config.toml
model = "sound classifier"
n_mels = 80
eps = 1e-08
Rows from block 4, named by matrix and row number. Each number is 128 + 24 x the weight over the matrix's rms, rounded and kept within 0 to 255. All counts start at 0.
# convs2: project pointwise conv (model.blocks.4.convs.2.weight, 144x432x1), inputs 248-309
convs2.8 [119 147 155  99  92 127  99 114  53 155 141 142 125 156 178 171 147  99 132 107  92 145 139 168 118 151 113 122 100  90 144 121 114 174 162 135 143 127  93 138 160 151 157 116 153 128 101 140 129 157  82 154  37 148 158 123 106 133  83 117  98 135]
convs2.9 [149 140 134 149 113 106 153 134 147 104 102 108  99 129 120 132 131 120 145 111 107  56  88  93 117 141 137 129 137 112 102 123 158  89  81 149 150 137 152 109 154 127 118 129 144 108 111 104  95 147 139 102 143 114 130 139  99 105 187 131  88 145]
convs2.10 [104 146 147 161 109 133 128 148 150 135 128 159 144 117  96 143 172 110  87 111  65 127 156 119 131 162  94 122 163 126 161 109 112 150 103 110 175 122 160  97 147 130 108 164  89 157 132 134 134 104 126 156 131 134 144 174 180 134 130 127  97 101]
convs2.11 [115  92  76 170 132 103 122 138 136 113  95 158 134 140 143 140 156 183 191 165 140 128 136 151 137 158 159  95 140 110 108 122 128 125 129 116 129  77 101  95 140  98 140 136 162 139 134 137  95 121 121 132 130 134 133 139 162 124 119 151 151  87]
convs2.12 [122 133 109 153 141 149  97 128 129 169  96 141 158 143 120 144 135 134  93 143  96  88 170 133 135 164 141 162 117 156 114 152 156 119 145 119 156 131 138 103 121 133 138 144 155 121 147 141 125 144 168 125 149 138 134 127 104 119 106 126 118 129]
convs2.13 [138 145 171 101 146 158 139  89 146  92 116 101 139 119 161 131  84 134 116 132 167 135 166 106  77 164  95 144 155 176 153 177 102 134  86 100 142 117 141 165 108 119 157 129 132 109 153 135  95 144 126 147 103  84 103 146 109 127 157 107 164 131]
convs2.14 [138 165 120 132  89 144 122 120 133  96  90 123 126 132 173 145 169 125 125 144 126  88 134 189  98 132 121 120  79  95 126 110 118 147 161 133 115 115 151 109 126 136 172 113 160 144 134 151 138 133 138  96 127 114  98 156 106 133 146 146 108 133]
convs2.15 [102 118 126 122 176 145 105 178 146 102 126 183 115 119 117 155 125 141 148 146 114 101 173  62 151 103 132 104 122 122 154 118 134 148  60 147 156 122 124 108 119 149 142 130 154 123 136 118 136 113 133 141 122 140  70  94 104 128  90 122 133 142]
convs2.16 [146 115 115 125 114 144 166  95 145 140 148 173 130 138 159 144 135 162 137  88 130 101 110  97  74 128 157 117  62 127 113 114 114 126  83 154 138  94 107  99 140 148 107 106 139 129 160 130 158 118  72  92 174 113 139 156 151 151 115  91 141 172]
convs2.17 [ 94 149 124 112 130 170 137 143 129 136 138 143  96 127 151 137 150 140 100 125 108 139 139 115 143 143 165 140 103 187 102 138 149 137 154 125  87 140 131 146 156  73 109 155 102 111 134 120 108 154  99 126 118 164 105 102  92 120 167 171 168 172]
convs2.18 [130 175 101 162 125 134 136 159  93 128 158  91 109 113 157 128 158 158  96 135 153  99  82 114 135 119  93 152 135 135 142 132 116 145  96 155  98 124 147 174  53 117 119 124 156  84  69 107 179 201 112 143 108 133 115  98 118 163 117 149 139  70]
convs2.19 [113 143 139 154 138 112 113 153 103 168 145 116 150 172 120 139 114 100 106 138 117 130 153 133 134 153 125 123 140 143 133 171 162 114 156  95 123 132 108 111 120  81  97 127 115 148  99 139 104 148  94 125 137 134 122 103 161 123 143  94  64 165]
convs2.20 [117 144 139 150 145 147 133 116 132 185  97 124 132 118 135 112 153 127  96 117 161  77 106 125 142 131 152 128  62 180 141 103 175 144 145  96 137 119 101 133 147 118 109 144 118 137 168 188 137 146 142 180 172 101 131 141 141 116 111 122 101  98]
convs2.21 [121  92 125 123 111 168 164 129 109 128 116 114 106  92 137 112 174 120 158 102  91 176 135 133  93  95 118 126  94 112 152 164 128 135 129 172 112 127 166 137 161 121  92 144 137 131 116 141  94 136 154 151  90 125 105 137 146 120 129 125 183 110]
convs2.22 [155 141 135 127 106  82 109 100  98 124 163 119 132 115 140  99 126 123 128  95 107  61  88 134 143 129 143 107 152  87 128 169 153 158 144 153 128 120 119 132 101 113 107 152  87 127 126 109 130 144 144 123 154 105  94 111 106 131 145 138 133 140]
convs2.23 [ 97 163 112 139 150  98 118 126  80 141 133 120 131 113  96 112 110 183  77 140 163 138 136 124 100 144 144 135 169 107 119 118 101 157  78 121  90 102 121 182  93 107 138 166 106 144 137 129 145 113 154 146 161 107 159  89 137 106 112 123 139 155]
convs2.24 [102 125 112 107 106 148 117 150 146 142 151 149 138 151 122 145 145 121 169 129 133 125 127 126 103 120 125  97 147 144 124 130 150 128 116 154 116 123 117 190 135 125  95 120 133 153 127 119 125 165 112 153 163 114 127 148 124 106 105 130 120 123]
convs2.25 [147 119 113 144 140 160 142 151 106  82 117 103 129 125 118 119 135  69 125 129 143 132 140 117 125 146 180 121 124 113 133 115 120 152 171 129 146  74 115 144 124 143 132 132 137 140 103 113 108 127 140 157 126 139  85 122 113 136 108 153 137 144]
convs2.26 [123 128 187 137  90  79 124 139 142  83 122 127 150 155 134 151 111 173 151 150 115 127 141 143 137 139 116 126 115 132  93 131 125 184 148 106 146 130  89 121 120 165 127 143 129  88 150 121 128 129 117 157  62 141 127 135 137 156 101 132  87 136]
convs2.27 [132 118 115 111 138 110  90 124 116 187 109 138 135 172 123 109 114 102 171 119 145  99  68 136 126  93 143 141 166 182 151 128 117 138 117 143 128 108 109 203  98 139 178 102 154 138 139 151 147 167 136 132 167 160 117 160 148 115 170 138 119  96]
convs2.28 [138 132 114 114 132 134 127 129 138 123 132  89 108 113 139 142 126 163 102 111 143 110 116 114 142 117 121 131 116 182 123 121 130 133 129 121 120 147 127 157 105  86 116 135 105 167 115 154  74 138 132 102  95 116 117 133 139 128 120  88 130 126]
convs2.29 [ 95 159 110 114 146  91  50 111 179 133 177 132 163 118 137 119 155 108 121  95 125 166 159 116 125 131 111 146 152 117 123 118  76 111 152 128 137 121 128 134 187 145 131  99  68 152 137 146 123 157 160 120 173 119 147 159 149 136 130 126 106 113]
convs2.30 [ 88 118 135 134 128  98 134 130 117 126 127  79 123 123 139 148 159 147 120 142 121 103 113 139 120 122 178 100 123 117 132 158 136 125 151 150 136 154 124  77  85  81 124 126 184 133 130 133 120  97 145 143  91 102  62 116 107 141 119 152 115 145]
convs2.31 [105 168 131  94 118 101 129 116 136 100 134 162 125 133  91 122 110 134 154 135 140 124 160  97 103 137 138 154 137  97 110 110 124 128 139 138 109 130 120 144 113 131 155 145 143 127 152 137 120 108 105 121 153 136 132 155 126 121 129 150 136 139]
convs2.32 [139 173 140 156 138 146 154 126 158  85  68 113 159 150 101 149 134 153 134 129 131 144 105 125 134 144 164 147 142 153 143 108 136  98 137 134 139 119  89 129 121 148 149 183 136 157 143 141 145  91 152 119  95 141 136 110 129 122 107 139 110 129]
convs2.33 [113 144 135  94 156 111 103 131 163 149 131 156 108 118 145 127 123 134 107 116 162 115 105 120 157 104 153 144 128 155 107 117  90 139 183 123 131 143 109 129 150 161 118 105 163 120 103 148 128 116 112 140 127 117 149 102 129 115 136 133 130 111]
convs2.34 [117 130 136 115 123 182 141 136 118 129 124 110 106 148 142  75 126 137 122 144 142 111 130  96 108 122 149 130  84  94 126 121 117 145 137 116 127  76 100 159 131 125 136  98 157 131 151 107 104 139 161 130  88 156  95 142  88 125 115  95  86 124]
convs2.35 [146 115 105 114 137 165 128 128 141 129 100 130  96 115 162 117  99 137 139 133  87 109 144 126 124 118 143 124  97 132 111 172  95 161 111 109 155 140 134 137 141 152  95 113 160  91 100  74 143 102 189 152 171 144  99 139 134  80 114 147 130 156]
convs2.36 [113  97 144 121 119 143 142 110  95 124 130 132 117 138 106 158 109 110 139  94 122 155 126 100 125  59 116 161 120 154 133 143  86 139 180  80  99 111 136  95  74 159 128 156 119 139 100 172 117 144 126 135 158 123 138 166  92 106 107 135 143 124]
convs2.37 [150 185 160  90 115 139 155 131 139 109 117 123 114 137 133 110 115  91 155 120  70 167 113 161 132 111 145 144 101  96 138  99 121  92 165 157 139 130 151 108 127 102 144  85  96 149 124 102 139 135 131 166 162 132 114 119 132 111 107 106 144  98]
convs2.38 [ 87  94 117 126 131 132 130 129 115 125 136 142 109  95  97 136 126 127 111 140 151 116 101 155 130 126 154 131 122 143 164 113 126 115 123 100 113 158 101 145 123 108 122 120 159 139 136 131 167 141 171 166 146 126  90 133 120 115 121 125 128 141]
convs2.39 [164  91 119 158 125 137 138 117  95 148 122 150 123 143 108 122 120  82 125 133 139 130 123 119 173 117 115 146 108  95  91  91 115 152 111 151 118 157 110 111 123 144  82 140 119 123 109 103 133 150 161 127 161 131 130 145 173 174 123 113  97  99]
convs2.40 [ 76 153 135 138 130 122  90 152 139 134 135 133 113 138  96 155  65 113 102 101 167 114 123 113 123 112 103 116  90 119  77 146 151 137 160 156 110 127 140  94 126 131 119 116 144 102 118 106 159  82 107 117 129 142 147 138 104  44 103  91 143 124]
convs2.41 [ 92 147 155 104  99 163 143 177 138 126 112 123 152 142 117 153  90 131 113 181 128 119 159  56 113 111 137 126 107 110 135 166  79  92 136 142 147 119  85 114  74 129  95 105 155 132 133 131 169 132 136 162  43 144 122 103 142 140 108 116  92 156]
convs2.42 [144 124 111 106 139 121 110 102 109 105  87 148 116 114 136 103 115 136 153 141 126 138 160 141 142  99 101 123 120 105 139 128 129 149 101 115 148 101  99  88 112 160  79 123 120 137 122 175 119 131 161 136 172 145 159 111 143 128 106 136 125 122]
convs2.43 [ 98  80  97 103 131 124  97 116 144 141 112 121 158 119 146 182 128 112  82 156 157 168 125 155 106 157 118 131 140 117 128  97  83 102 115 125 116  94 131 167 131 105 147 135  95 135 126 119 141 136 118 133 144 129 132 169 122 100  95 122 118 121]
convs2.44 [117 143 145 143 124 127 120  77 134 113 127 137 111 104  87 167 104 111 122 154 148 138 158 105 142 137 113 136 145 140 121  97 128 121 141 135 103 144 126 140 178 117 153 143 144 143 147 100 123 112 111 165 109  75 101 141 138 141 131 137 138 150]
convs2.45 [143 113 132 107 130 135 137 148 159 115 132 114 154 110 148 131 147 128 132 194  83 159 137 112 134 135 146 140 171 173 178 107 108 101 128 105 124  88 128 114 171 169 184 114 129 111 119 124 128 112 144 131 176 160 130 130 108 141 121 135 114 138]
convs2.46 [134 101 128 121 135 190  99 152 145 133 109  93 103 106 126 118 106 127 103 163 147 111 140 177 125 120 122 103 115  79 134  69 142 141 110 119 123 129 115 161 171 115  96 113 162 133 126  88 136 120  94  89 131 179 124 113  86 160 169  74 148 120]
convs2.47 [137 139 121 136 105 155 169 114 142 172 100 113 142  94 118 126 134 111 120  72  86 106 160 102 123 106 125 112 136  91 175 116 122 138 137 116 157 159 103 144 128 158 123  84 157  93 159 151 127  95 108 104 137 138 110 133 139 137  95 108  90 114]
convs2.48 [112 119 138 136  85 170  82 159 119 125 130 128 149 188 145 114 124  98 107 104 164  82 100 128 127 115 119 159 103 159 128 141  95 124 108 134 101  79 147 113 215  91 153 141 118 123 159 141 142  99 112 150 141 107 120 128 161 134 139 142 129 124]
convs2.49 [105  80 142 164 150 117 156 131 149 108 103 129  81 111 174 136 139 126 155 125 167  96 114 151 108 132 129 137 133  82  57 131  98 129 147  90 126 118 157 156  86 119  92 109 165 180  94  91 100 100  81 141 118 118 138 132 116 101 137 145 124 169]
convs2.50 [110 138  83 151 146  98 155 135 108 143 140 138  85 138 144 126 141 123  91  94 155 131 124 106 164  99 124 123 168 112 117 136  96 139 118 125 148 105  98 105 133 124 142 140 110 149  86 120 114 139 166 160 121  99 122 142 140 121  96 126 114 160]
convs2.51 [108 158 155 143 147 115  86  99 126 153 176 154  87  85 118 136 124  88 115 176 139 104 132 132  91 147 141 103 117 109 158  88 124 161 143 166 139 152 111 104 101 130 145 115 154 130 145 126 111 108  62  55 151 193  70 107 107 132 128 136 168 148]
convs2.52 [112 178 152 117 107 117 102 116 134 175 128 131 123 150 154 149 112 118 138  78 192 160 148  72 157 129 127  93 111 125 104 167 113 146 113 127 140 128 137 120 123 130 142 130  87 128 156 136  96 136 146 122 110 165 149 125 130 110 145 148 115 125]
convs2.53 [123 121 129 123 134 126 111 158 101 146 128  97 149 124 138 124 117 112 115 150 104 200 118 149 100 124 172  94 135 113 135 138 141 132 111 111 137 111  86 150  83 141 100 144 139 174 172 146 121 140 124 109 107 120 149 147 134 118 106 138 131 132]
convs2.54 [139 123  79 161 121 145 134 103  98  79 149  95 160 112 166 152 121  84  96 147 162 167 121 121 158 114 114 144 151 164 115 145 123 114 111 135 123 129 119 100 126 132 141 132 136 112 131 121 122 139 131 119 121 154 110  96 156 128 116 124 117 130]
convs2.55 [136 152 132 118 108 108 152 127 177 118 115 157 123 116 194 141 126 139 139 110 109  95 146 151 128 142 123 156 131  99 145  89 154  95  72 140 109 136 134 102 142 136 144 127 125 121 122 190 158 114 150 128 118 144 100 101 107 131 123 142 130  92]
convs2.56 [102 153 100 157 143 155  80 125 101 119 155 132 113  92 134 110 103 143 124 106 129 164 125 115  86 149 148 119 100  94 158 120 115 115 168 109 137 104 116 160 114 105 114  59 135 113 142 150 130 135 150 144 141 122 122 111  84 198 103 135 102 154]
convs2.57 [148 123  98 136 159 156 126 146  76 181 130 153 148 122 139 106 157  90 111 139 120 130 154 148 111 121 129 115 116 183 117 153 138 133 126 160 100  79 177 134 144  88 145  84 117 137  82 107 100 122 141  98 117 113 174 109 102 105 133 117 112 163]
convs2.58 [120 113 107 140  99 140  64 124 134  84 171 101 131 129 120 122 126 126 130 152 159  96 106  70 138 127 159 163 107  78 113 141  92 141 200 116 134 132 107  76  98 107 160 119 115 136 123 122 109 129 163 157 120 127 120 135 105 130 158 123 103 134]
convs2.59 [156 150  94 111 115 135 160 112 104 121 114 129 144 154 126 127 128 168 139 149 119 132 175 147 135 140 153 140 113 138 124 114 125 108 161 113 137 109 128 156 138 127 147 112  95 104 148 131 133 142 132 143 136  87 108 101  97 140 126 125 130 123]
convs2.60 [123 139 143 129 125  69  87 128 110 128 127 116 138 145  92 120 122 125 145 119 119 135  92 177 132 116 179 150 121 162 135 134 171 146  88 116  73 109  96 130 113 144 137  92 143 132 162 135 132 132 139  87 160 118 139 124 135 100 124 128 121 142]
convs2.61 [118  83 139 130 143 149 115 114  88 169 147 142 158 137 102 156 154 118 137 109 126  69 122 144 115 117 147 130 114 107 126 123 152 147  99 144 123 132 105 147 133 129 134 110 125  90  91 114 108 116 136 147 167 118 151 109  89 140 140 121 108 126]
convs2.62 [154  91 128 112 111 158 168 126 102  99 121 106 158 160 149  93 120 149 149 118 108  94 111 158 111 100 125 114 118 139 115 130 145 123 119 114 127 121 140 160 144 131 143 130 116 139 144 114 110 109 108 104 116 141 113 118 149 157 139  88 141 150]
convs2.63 [136 143 147 106  92 137 145 147 148 138 142 131 124 116 115 140 110 125  97 147 160 145 154  97 171  99 119 137 131 159 139 118 106 151 164 132  98 153  97  94 100  97 120 160  89 157 131 130 132 154 132 139 104 125 135 154 123 124 111 148 136  90]
convs2.64 [110 117 134 163 149 138 127 112 143 145 132 121 131 155 125 147  81 118 164 122 137 139 162 125 127 135 115 116 140 160 139 182 122 154  76  87 128 171  99 151 121 130 148 102 118 128 126 115 141 139 122 108 159 118 157  85  90 131 154 133 143 133]
convs2.65 [182 161 143  91 131 138 143 139 113 116 133 173 133 149 103 155 141 115 141 147 146 125 128 128 159 155 141 109 125 117 168 167 105  48  75 144 134 103  89  98  85  87 108 160 105 115 154 130 136 124 138 112 192 121 108 122 122 127 117 123 104 146]
convs2.66 [139 110 123 124 143 134  96 142 161 112  83 168  98 108 130 102 150 128 122 127 119 117 140 146  99 144 171 163 110  93 180 133  95 129 109 150 143 112 112 151 111 146 117 112 153 148 113 149 151 125 102 107 119 122 150 159  93 131 144 113 148 134]
convs2.67 [123  69 169 117  94  58 144 140 151 132 126 132 140 124 140 134 111  97 149 111 117  98 111  74 150 120 120 135 108 131  97 129 127 129  97 116  83 101 105 100 130 126 123 144 144  74 146 120  97 130  70  96 132 151 111 139 138 116 139 157 163 141]
convs2.68 [106 111 113  56 140  81 157 106 130  99 128 105 108 134 131 163 101 123 159 156 117 168 146 121 126 142 127 118 116 123 137  99 107 107 120 149 168 139 125 141 134 135 144 131 148 148 125 111 127 133 133 156 140 154 129 171 147 132 139 101 192 160]
convs2.69 [108 135 154  98 104  72 147 129 116  81 166 110 125 133 153 149 134 100 131 122 148  91 138 105 166 111 130 123 131 131 111 159 134  94  68 153 148 176  73 107 112 101 108  88 122 131 148 145 121 119 130 166 178 149 138 117  98 145 110 141  77 150]
convs2.70 [188 121 134  91 120 134 120 136 175 135 123 147 148 140 134 118 150 143 153 157 111 104 127 109 163 137 173 120 156 142 148 147 105 158 131 125 162 157 112  89 152 123 123 176 126 129 174 158 129 116 100 149 128 158 145  93 128 134 164 130  99 114]
convs2.71 [150 159 121 138 126 143  93 135 131 128 101 122 119 142  97 137 160 108  75 172 170 160 129 120  88 109  81 108 133 142 155 140 124 143 195 144 138 171 137 153 130 134 116 108 106 125 116 108 125 100 103 119 138 122 139 115  70  64 151 128 125 126]
convs2.72 [116 143 115 157 147 117 165 167 120 131 109 145 147 128 123 129 134 149 135 147 129 145 133 177 164 150 121  89 143 164 160 142 140 155 114 108 143 159 138 102 151 136 150 136 114  94 159 135 120 152 175 126 143 117 176 117 117 141 135 141 141 110]
convs2.73 [148 127 138 154 182 165 124 150 111  91 120 118 132 108 116 117 139 116 125 170 156 124 145 147 115 129 155 107  99 185 118 100 131 130 140 167 114 103 101 122 122 148  76 161 157 156 101 132  86 145 124 117 129 143 194 153 107 148 141 160 120 189]
convs2.74 [140  97 137 127 188 185 121 120 134  97 120 140 102  98 179 117 119 117 141 125 141  72 133 153 170 122  82 114 147 138 146 111 141 134 117 170 140 157 134 138 150 109 135 152 140 156 106 110 115 124 111 144  96 116 123 104 141 105 114 125 101 130]
convs2.75 [165 124 145 146 155 136 155 126 146 132 113 115 142 171 175 144  72 162 120 156 107 104 143  66 121 146 118 141 126 151 131 107 102 118 152 158 121 157 130 121  90 127  46 167 116 113 160 115 151 118 160 142 154 135 104 131 118 129 121 132 100 107]
convs2.76 [ 92 180 116 114  70 128 104 122 131 131 108 133 111  89 143 117 122 149 113 131 162 135 149 169 159 126 185 135 127 109 132 149 141 143 187 141 118 141 132 118 124  95 109 143 147 155 110 150 107 160 160 125 128 137 106 125 141  88  99 153 105  89]
convs2.77 [ 74 108 149 138 118 105  75 131 154 119 127 136 103  78 156 138 118 101 124 128 134 120 137 107 129 142 113 102 101 102 132 158 144 123 133 152 154  94 109 106 101 153 124 114 118 109 167  88 104 170 136 129 104 123 113 109 128 140 158 107 150 101]
convs2.78 [150  58 121 128 135 143  99 119 137 123 111 155 139 101 154 118  95 167 155 151 146 143 139 102 151 115 123 119 138 125 133 137 130 149 131 132 127 151 122 126 137 102 131 135 115 144 168 101 132 165 117 127 181 166 112 150 108 106  99 157 165 158]
convs2.79 [ 83 129  93 144 116 169 119 142  87 130 147 145 127 152 108 126  85  95 135 122 161 136 117 136 140 158 165 130 143 138 155 127 119 128 136 144  79 137  98 161 129 110 109 138 103 112 172 160 118 130 133 121 152 162 115 156 105 134 159 165 169 123]
convs2.80 [124 133  71 107 135  94 110 113 195  71 112 135  96 115 110 131 153 133 135 125 185 120 147 129 100 109 128 103 144 179  80 130 157 141 138  96 124 119 141 139 114 125 143  96 128  98  77 129 115 154 153 116 118 149 121 136  88 146  83 143  94 122]
convs2.81 [125 190 109 112 140 164 139 140 133  89 131 161 138 122 133 114 154 108 110 148 116  96 154 128 135 143 142 110 165  62 145 160 146 143 158  92 153  99 158  95 142  85 174 132 115 136 113 174 160 108  99 125 138 146 138 138 139 173 113 150 119 125]
convs2.82 [127 107 141 145 127 150  96 132 197  99 123 110 137 170  54  91 153 138 137  85 129 132 161 147 128 152  88 142 143 191 100 125  83  86  97 142 143 162 173 161 122 137 146 153 141 160 130 151 153 131  99 135 128 165 134 127 125 186 119 113 161 109]
convs2.83 [111 119 165 161 124  75 131 136 172 146 135 128 161 119 124 104 118  98 149 112 138 152 163 152 137 119 130 117 128 125 122 145 102 135 132 166 105 109 108 126 137 123  95 114 131 129 163 115 159 112 136  90 116 140 113 120 122 175  91 139 127 112]
convs2.84 [122  92 137 136  88 139 123  88 145 119 112 116 121 149 130 111 178 148 140 119 118 162 128 118 136 129 140 141 146 120 118 106 133 125 123 118 140 178 107 110 145 185 131 112 115 131 131 165 131 145 134 133 106 118 152 143 102 127  96  96 103 144]
convs2.85 [164 129  37 153 104 130 159 118 144 114 136 128 106 104 135 142 147 152 159 132 134  96 138 156 137 120  95 113 144 153 113  75 177 150 162 112 145 124 134 128 119 106 115 173 130 138 156 133 128 113 137 113  93 155 113 149 123 144 130 122 129 149]
convs2.86 [137 116 107  93 132  98 153  93 149  89 134 137 149 130 122 133 126 142 148 143 151  98 106 139 136 123 136 129 118 112 153 138 139 111 144 112 142  91 116 127 116 183 129 134 121 102 151 126 106 150 172 144 131 118 147 124 137 152 143 163 111 131]
convs2.87 [102  81 116 145  83 135 173  74  92 105 117 134 130 129 106 116 140 109 146 113  96  98 137 141 143 152 153 154 131 155 110 108 146 104 144 127 131 117 129 132 110 138 131 120 143 125 146 141 115 148 101 101 123 132 135 104 134 122 169  95 130 116]
convs2.88 [113 166 140  95 136 152 139 132 155 204 127 142 166 141 115 135 163  90 117 154 111 127 129 110 130 160 142 137  91 125 136  64 138  67 108 130 106 140  86 118  87 141  85 139 131 150  74 106 105 114 159  92 165 153 142 120 128 158 139 132 166 111]
convs2.89 [123 150 130 128  73 121 112 149 110 136 147 139 158 153  93 122 145 135 137 120 120 104 126 103  64 120 115 149 152 170 156 159 132 103 163 139 130 182 105 143 114 107 162 123 129 149 174 141 127 118 125 103 109 145 111  93 105  93 102 136 133 177]
convs2.90 [150 117 114 148 128 113 133 104 123 122 136 139 148 111 154 127 116 130 116 117 125 133 105 160 133 111 128 109 133 149 156 170 125 145 166 101 105 142  98 127 144 110 129 124 150 136 150 122 157 150 181 105 178 181 180 124 138 103 152 144 124 141]
convs2.91 [106 152 138 142 141 107 135  96  85 166 110 134 103 103 117 134 116 119 132  88 166 131 131 117 150 124  95 101 135 107 117 115 152 159 132 178 143 120 113 162  80 117  95 156 157 135 128 123 156 121 111 154  99 118  88  91 118 151 136 128 120 132]
convs2.92 [118 132 102  87  97 151 111 135 190 154 132 113 133 172 166 134 136 133 147 137 145  94 117 122  92 145 129 137 146 140 123  69 164 145 124 138 141 129 124 136 166 138 173 107 146 124  72  92 124 132 139 134 127 107 143 143 113 124 174  88 152 138]
convs2.93 [135 135 164  80 110 117  73 122 153 166 123 144 132 138  56 174 129 113 145 128 152  94 125  95 114 137 120 138 167 105 134 124 123 119 139 136 138 161 120 130  87 114 106 117 109 159 131 142 130  92 124 153 112 127 148 132 136  97 142 144  99 146]
convs2.94 [124  98 126 133 123  96 149 172  93 125 145  96 113 145 137 123 117  97 177 123 114 126 147 127 130 100 102 148 126 145 138 124 115 126 110 122 156 134 139 130  86 160 116 127 144 134 113 108 115  97 121  92 128 148 164 121 141 145  80 116 154  99]
convs2.95 [113 124 160 136 121 127 116 132 105 120 119 145 149 113  99 114  99 104 122 129 148 135 116 137 118 152 112  81 152 165 107 136 129 129 174 133 124  57 155 123 139 125 118 138 107 115 120  95 130 136 104 101 121 142 130 146  94  84  94 125 136 110]
convs2.96 [184 175 108 174 109 153  84 196 155 122 131 153 127 145  88 138 158 141 140 118 105 119 155 141 143 118 137 128 115  87 119 146 163 121 105 124 108 130 142 114 128 129 157 117 160 127 138 119 135 122 142 123 122 131 165 118 103 156  99 139 107 128]
convs2.97 [103 140 125 130 114 158  96 119  67 139 166 106 115 129  95 106 150 113 104 136 122 150 104 161 111  83 122 103 106 115  96 131 116 123  89 142 108 122  86 127 140 131 117 135 131 117 119 163 145 127 133 127 172 144  85 151 133 122 119 149  55 108]
convs2.98 [103 130 140 123 142 197  89 110 112 121 134 126 124 145 146  97 127 141 133 138  81 115 113 152 115 153  90 106 168 102 137 144 145  79 135 143 104 119 170 148 148 150 139 130 161 135 144 114 155 101 120 133 180 146 156  77 109  94 126 111 114 141]
convs2.99 [138 119 111 126 124 143 184 132 106  70 167 151 154 163 130 168 129  82 166 145 149 130 133 131 178 102 123 146 113 143 156 119  72 118 180 150 125 123 116 119 141 156 101  95 102 161 111 142 120 127 111 129  93  82 121 119 103 141 132 155  79 115]
convs2.100 [ 89 155 150 159 111 109 133 146 201 111 137 130 130  90 159 129 123 110 123 150 125 180 121 127  83  98 117 133 141  86 113 113 138 118 129  79 128 110 141  79 150 136 164 135 155 118  91 133 124 103 154 152 139 154  60 102 150 119 162 152 151 116]
convs2.101 [130 177 106  85 179 146 119  89 126 127 111 137 203 108 153 120  85 111 128 113 154 148 165 128 193 127 117 110 133 120 126 145 127 159 123 167 143 129 115 146 143 101 118 115 108  95 141 143 106 121 153 149 121  93 109 151 117 127 122 137 123 109]
convs2.102 [135 163 153 150  89 122 115  90 145 153 122 100 125 106 125 102 126 137 143 102 165 138 143 108 130 146 115 139 151 117 130 137 116 131 154 166 110 150 131 151 116 144 191 135  95 140  99 127  96 160 136 108 160 162 153  82  99  99 111 115 121 126]
convs2.103 [120  82 119 170 103 141 158  71 129 124 120 138 109 112 157 103  74 103 123 121 118 106 134 150 140 125 144  88 121  83  83 142 119 117 129 134 116 137 108 116  94  75 107 114 136 147 161 133 172 131 128 115 160 103 118 166 133 139 101 145 188 131]
convs2.104 [193 104 120 113 150 133 130 125 115 145 131 107 128 129 112 112  97 136 110 174 164 148 146 137 113 124 132 129  98 119 110 165 137 139 100 142 166 107 134 118 124 148 104 137 164 145 118 131 116 139 123 111 193 135 130 133 142 111 132 108  99 123]
convs2.105 [131 123 114  95 133 136 134 120 165 115 148 147 171 123 140 141 159 125 125 106 139 132 127  96  95 143 111 109 152  76 144 148 172 124 169 117  88 125  58 137 111 115  93 148 131  76 121 107 134 148 116 119 114 168  75  86 135 168 148 153  94 138]
convs2.106 [119 109 185 135 105 112 108 124 140 150 133 147 146 110 125 115  93 149 148 139 142 162 159 137 154 107 125 134 147 125 107 122 135 128 114 160 127 189 110 146  57 164 146 131 147 136 102 120 144 133 113 105 118 127  86 134 140 159 116 118 106 150]
convs2.107 [106 117 155 168 113 122 159 180 123 118 126 144 119 134 136 124 123 134 120 116 127 114  78 131 141 111 168 151 147 108 140 144 138 150 160  95 159 165  85  93 142 146 131 118 146 109 127 129 110 116 158 152 101 119 150 178 112 141 145 138 131 155]
convs2.108 [102 133 131 123 112 179  86 147 123 190 137 180 115  91 106 117 150 158 121  87 152 154 146 106 125 140 145 105 109 123 137 112 120 153 152 124 101  62  91 152  95 144 131 152  72 147 133 100 124 143 129 160 120 111 140 107 103 127 102 132 146 102]
convs2.109 [142 134  93  94 128 141 156  99  99 158 125 133 114 119 125 113  95 149 141 145 112 128 126 175 168 141  75 104 176 130  74 184 123 166 193 119 128 140  89 118 138 120  99 103 130 138 114 140 148 143 162  94 173 135 108 106 139 137 142 142 141 149]
convs2.110 [119 112 103 124  82 133  97 137 108 147 147 113 141 119 151 136 140 124 159 163 158 117  92 173 127 133 129 109 149 148 106 131 129 134  56 143  32 153 112 181 109 130 138 140 133 114 124  96 183 130  50 123 166 142 107  98 143  99 122 141 100 152]
convs2.111 [ 90  77 151 128 130 130 129 109 111  93 124 159 118 136 120 102  97 118 112 137 122 139 105 102  73 108 136 131 129  72 140 118 180 124 140  96 142  77 148 133  92 141 129  97 142 139 159  94 128 121  90 147 155 112 131 125 128 132 116 107 140 108]
convs2.112 [154 108 125 149 152 131 133 133 121 164 134 131 131 115 141  93 118 114 157  97 102 172 156 113 109 150  72 113  98  98 127 122 134 112 132  90 130 127  96 137 110 146 133  99 126 147 118 116 129 109 142 126 169 157 103 137 113 116 123 101 145  82]
convs2.113 [125  67 127 104 125 135 121 144 145 107 110 183 118 123 175 164 135 149 152  88 125 125 153 121 149 134 150 144  99  84 104 116 144 134 119 158 103 162  85 128 128 107 118 121 172 166 106 149 124 143 110 160 118 151 187 170 116 116  63 146 134 145]
convs2.114 [144 155  73 167 145 145 148 117 120  96 160  84  96 118 112 162 126 118  70  88 160 125 156 170 133 141 131 128 164 149 161 185 118 140  88 114 153 115 173 122 133  96 126 108 117 124 130 203 122 129 117  85 138 113 104 149 157 139 130 160 122 145]
convs2.115 [140 161 143 128  91 129  93  98  94 133 157 136 117 125 135 150 160 190 126  78 159  95 105 106 118 165 114 120 160 110 111 125 161  93 119 147 103 167 113 135 147 110 127 131 154 130 121 129 112  95 159 110 116 136  83 131 136 175  86 132 111 151]
convs2.116 [ 89 109  99 123  74 172 129 140 132 129  99 130  85  75 143 131 164 101 115  88 166 117 114 116 161 104 121 121 109 134 146 126 130 121 131 161 149 136 121 171 104 136 140 136 149  70 151 141 108 110 134 112 144 178 159 143 142 149 163 118 143 105]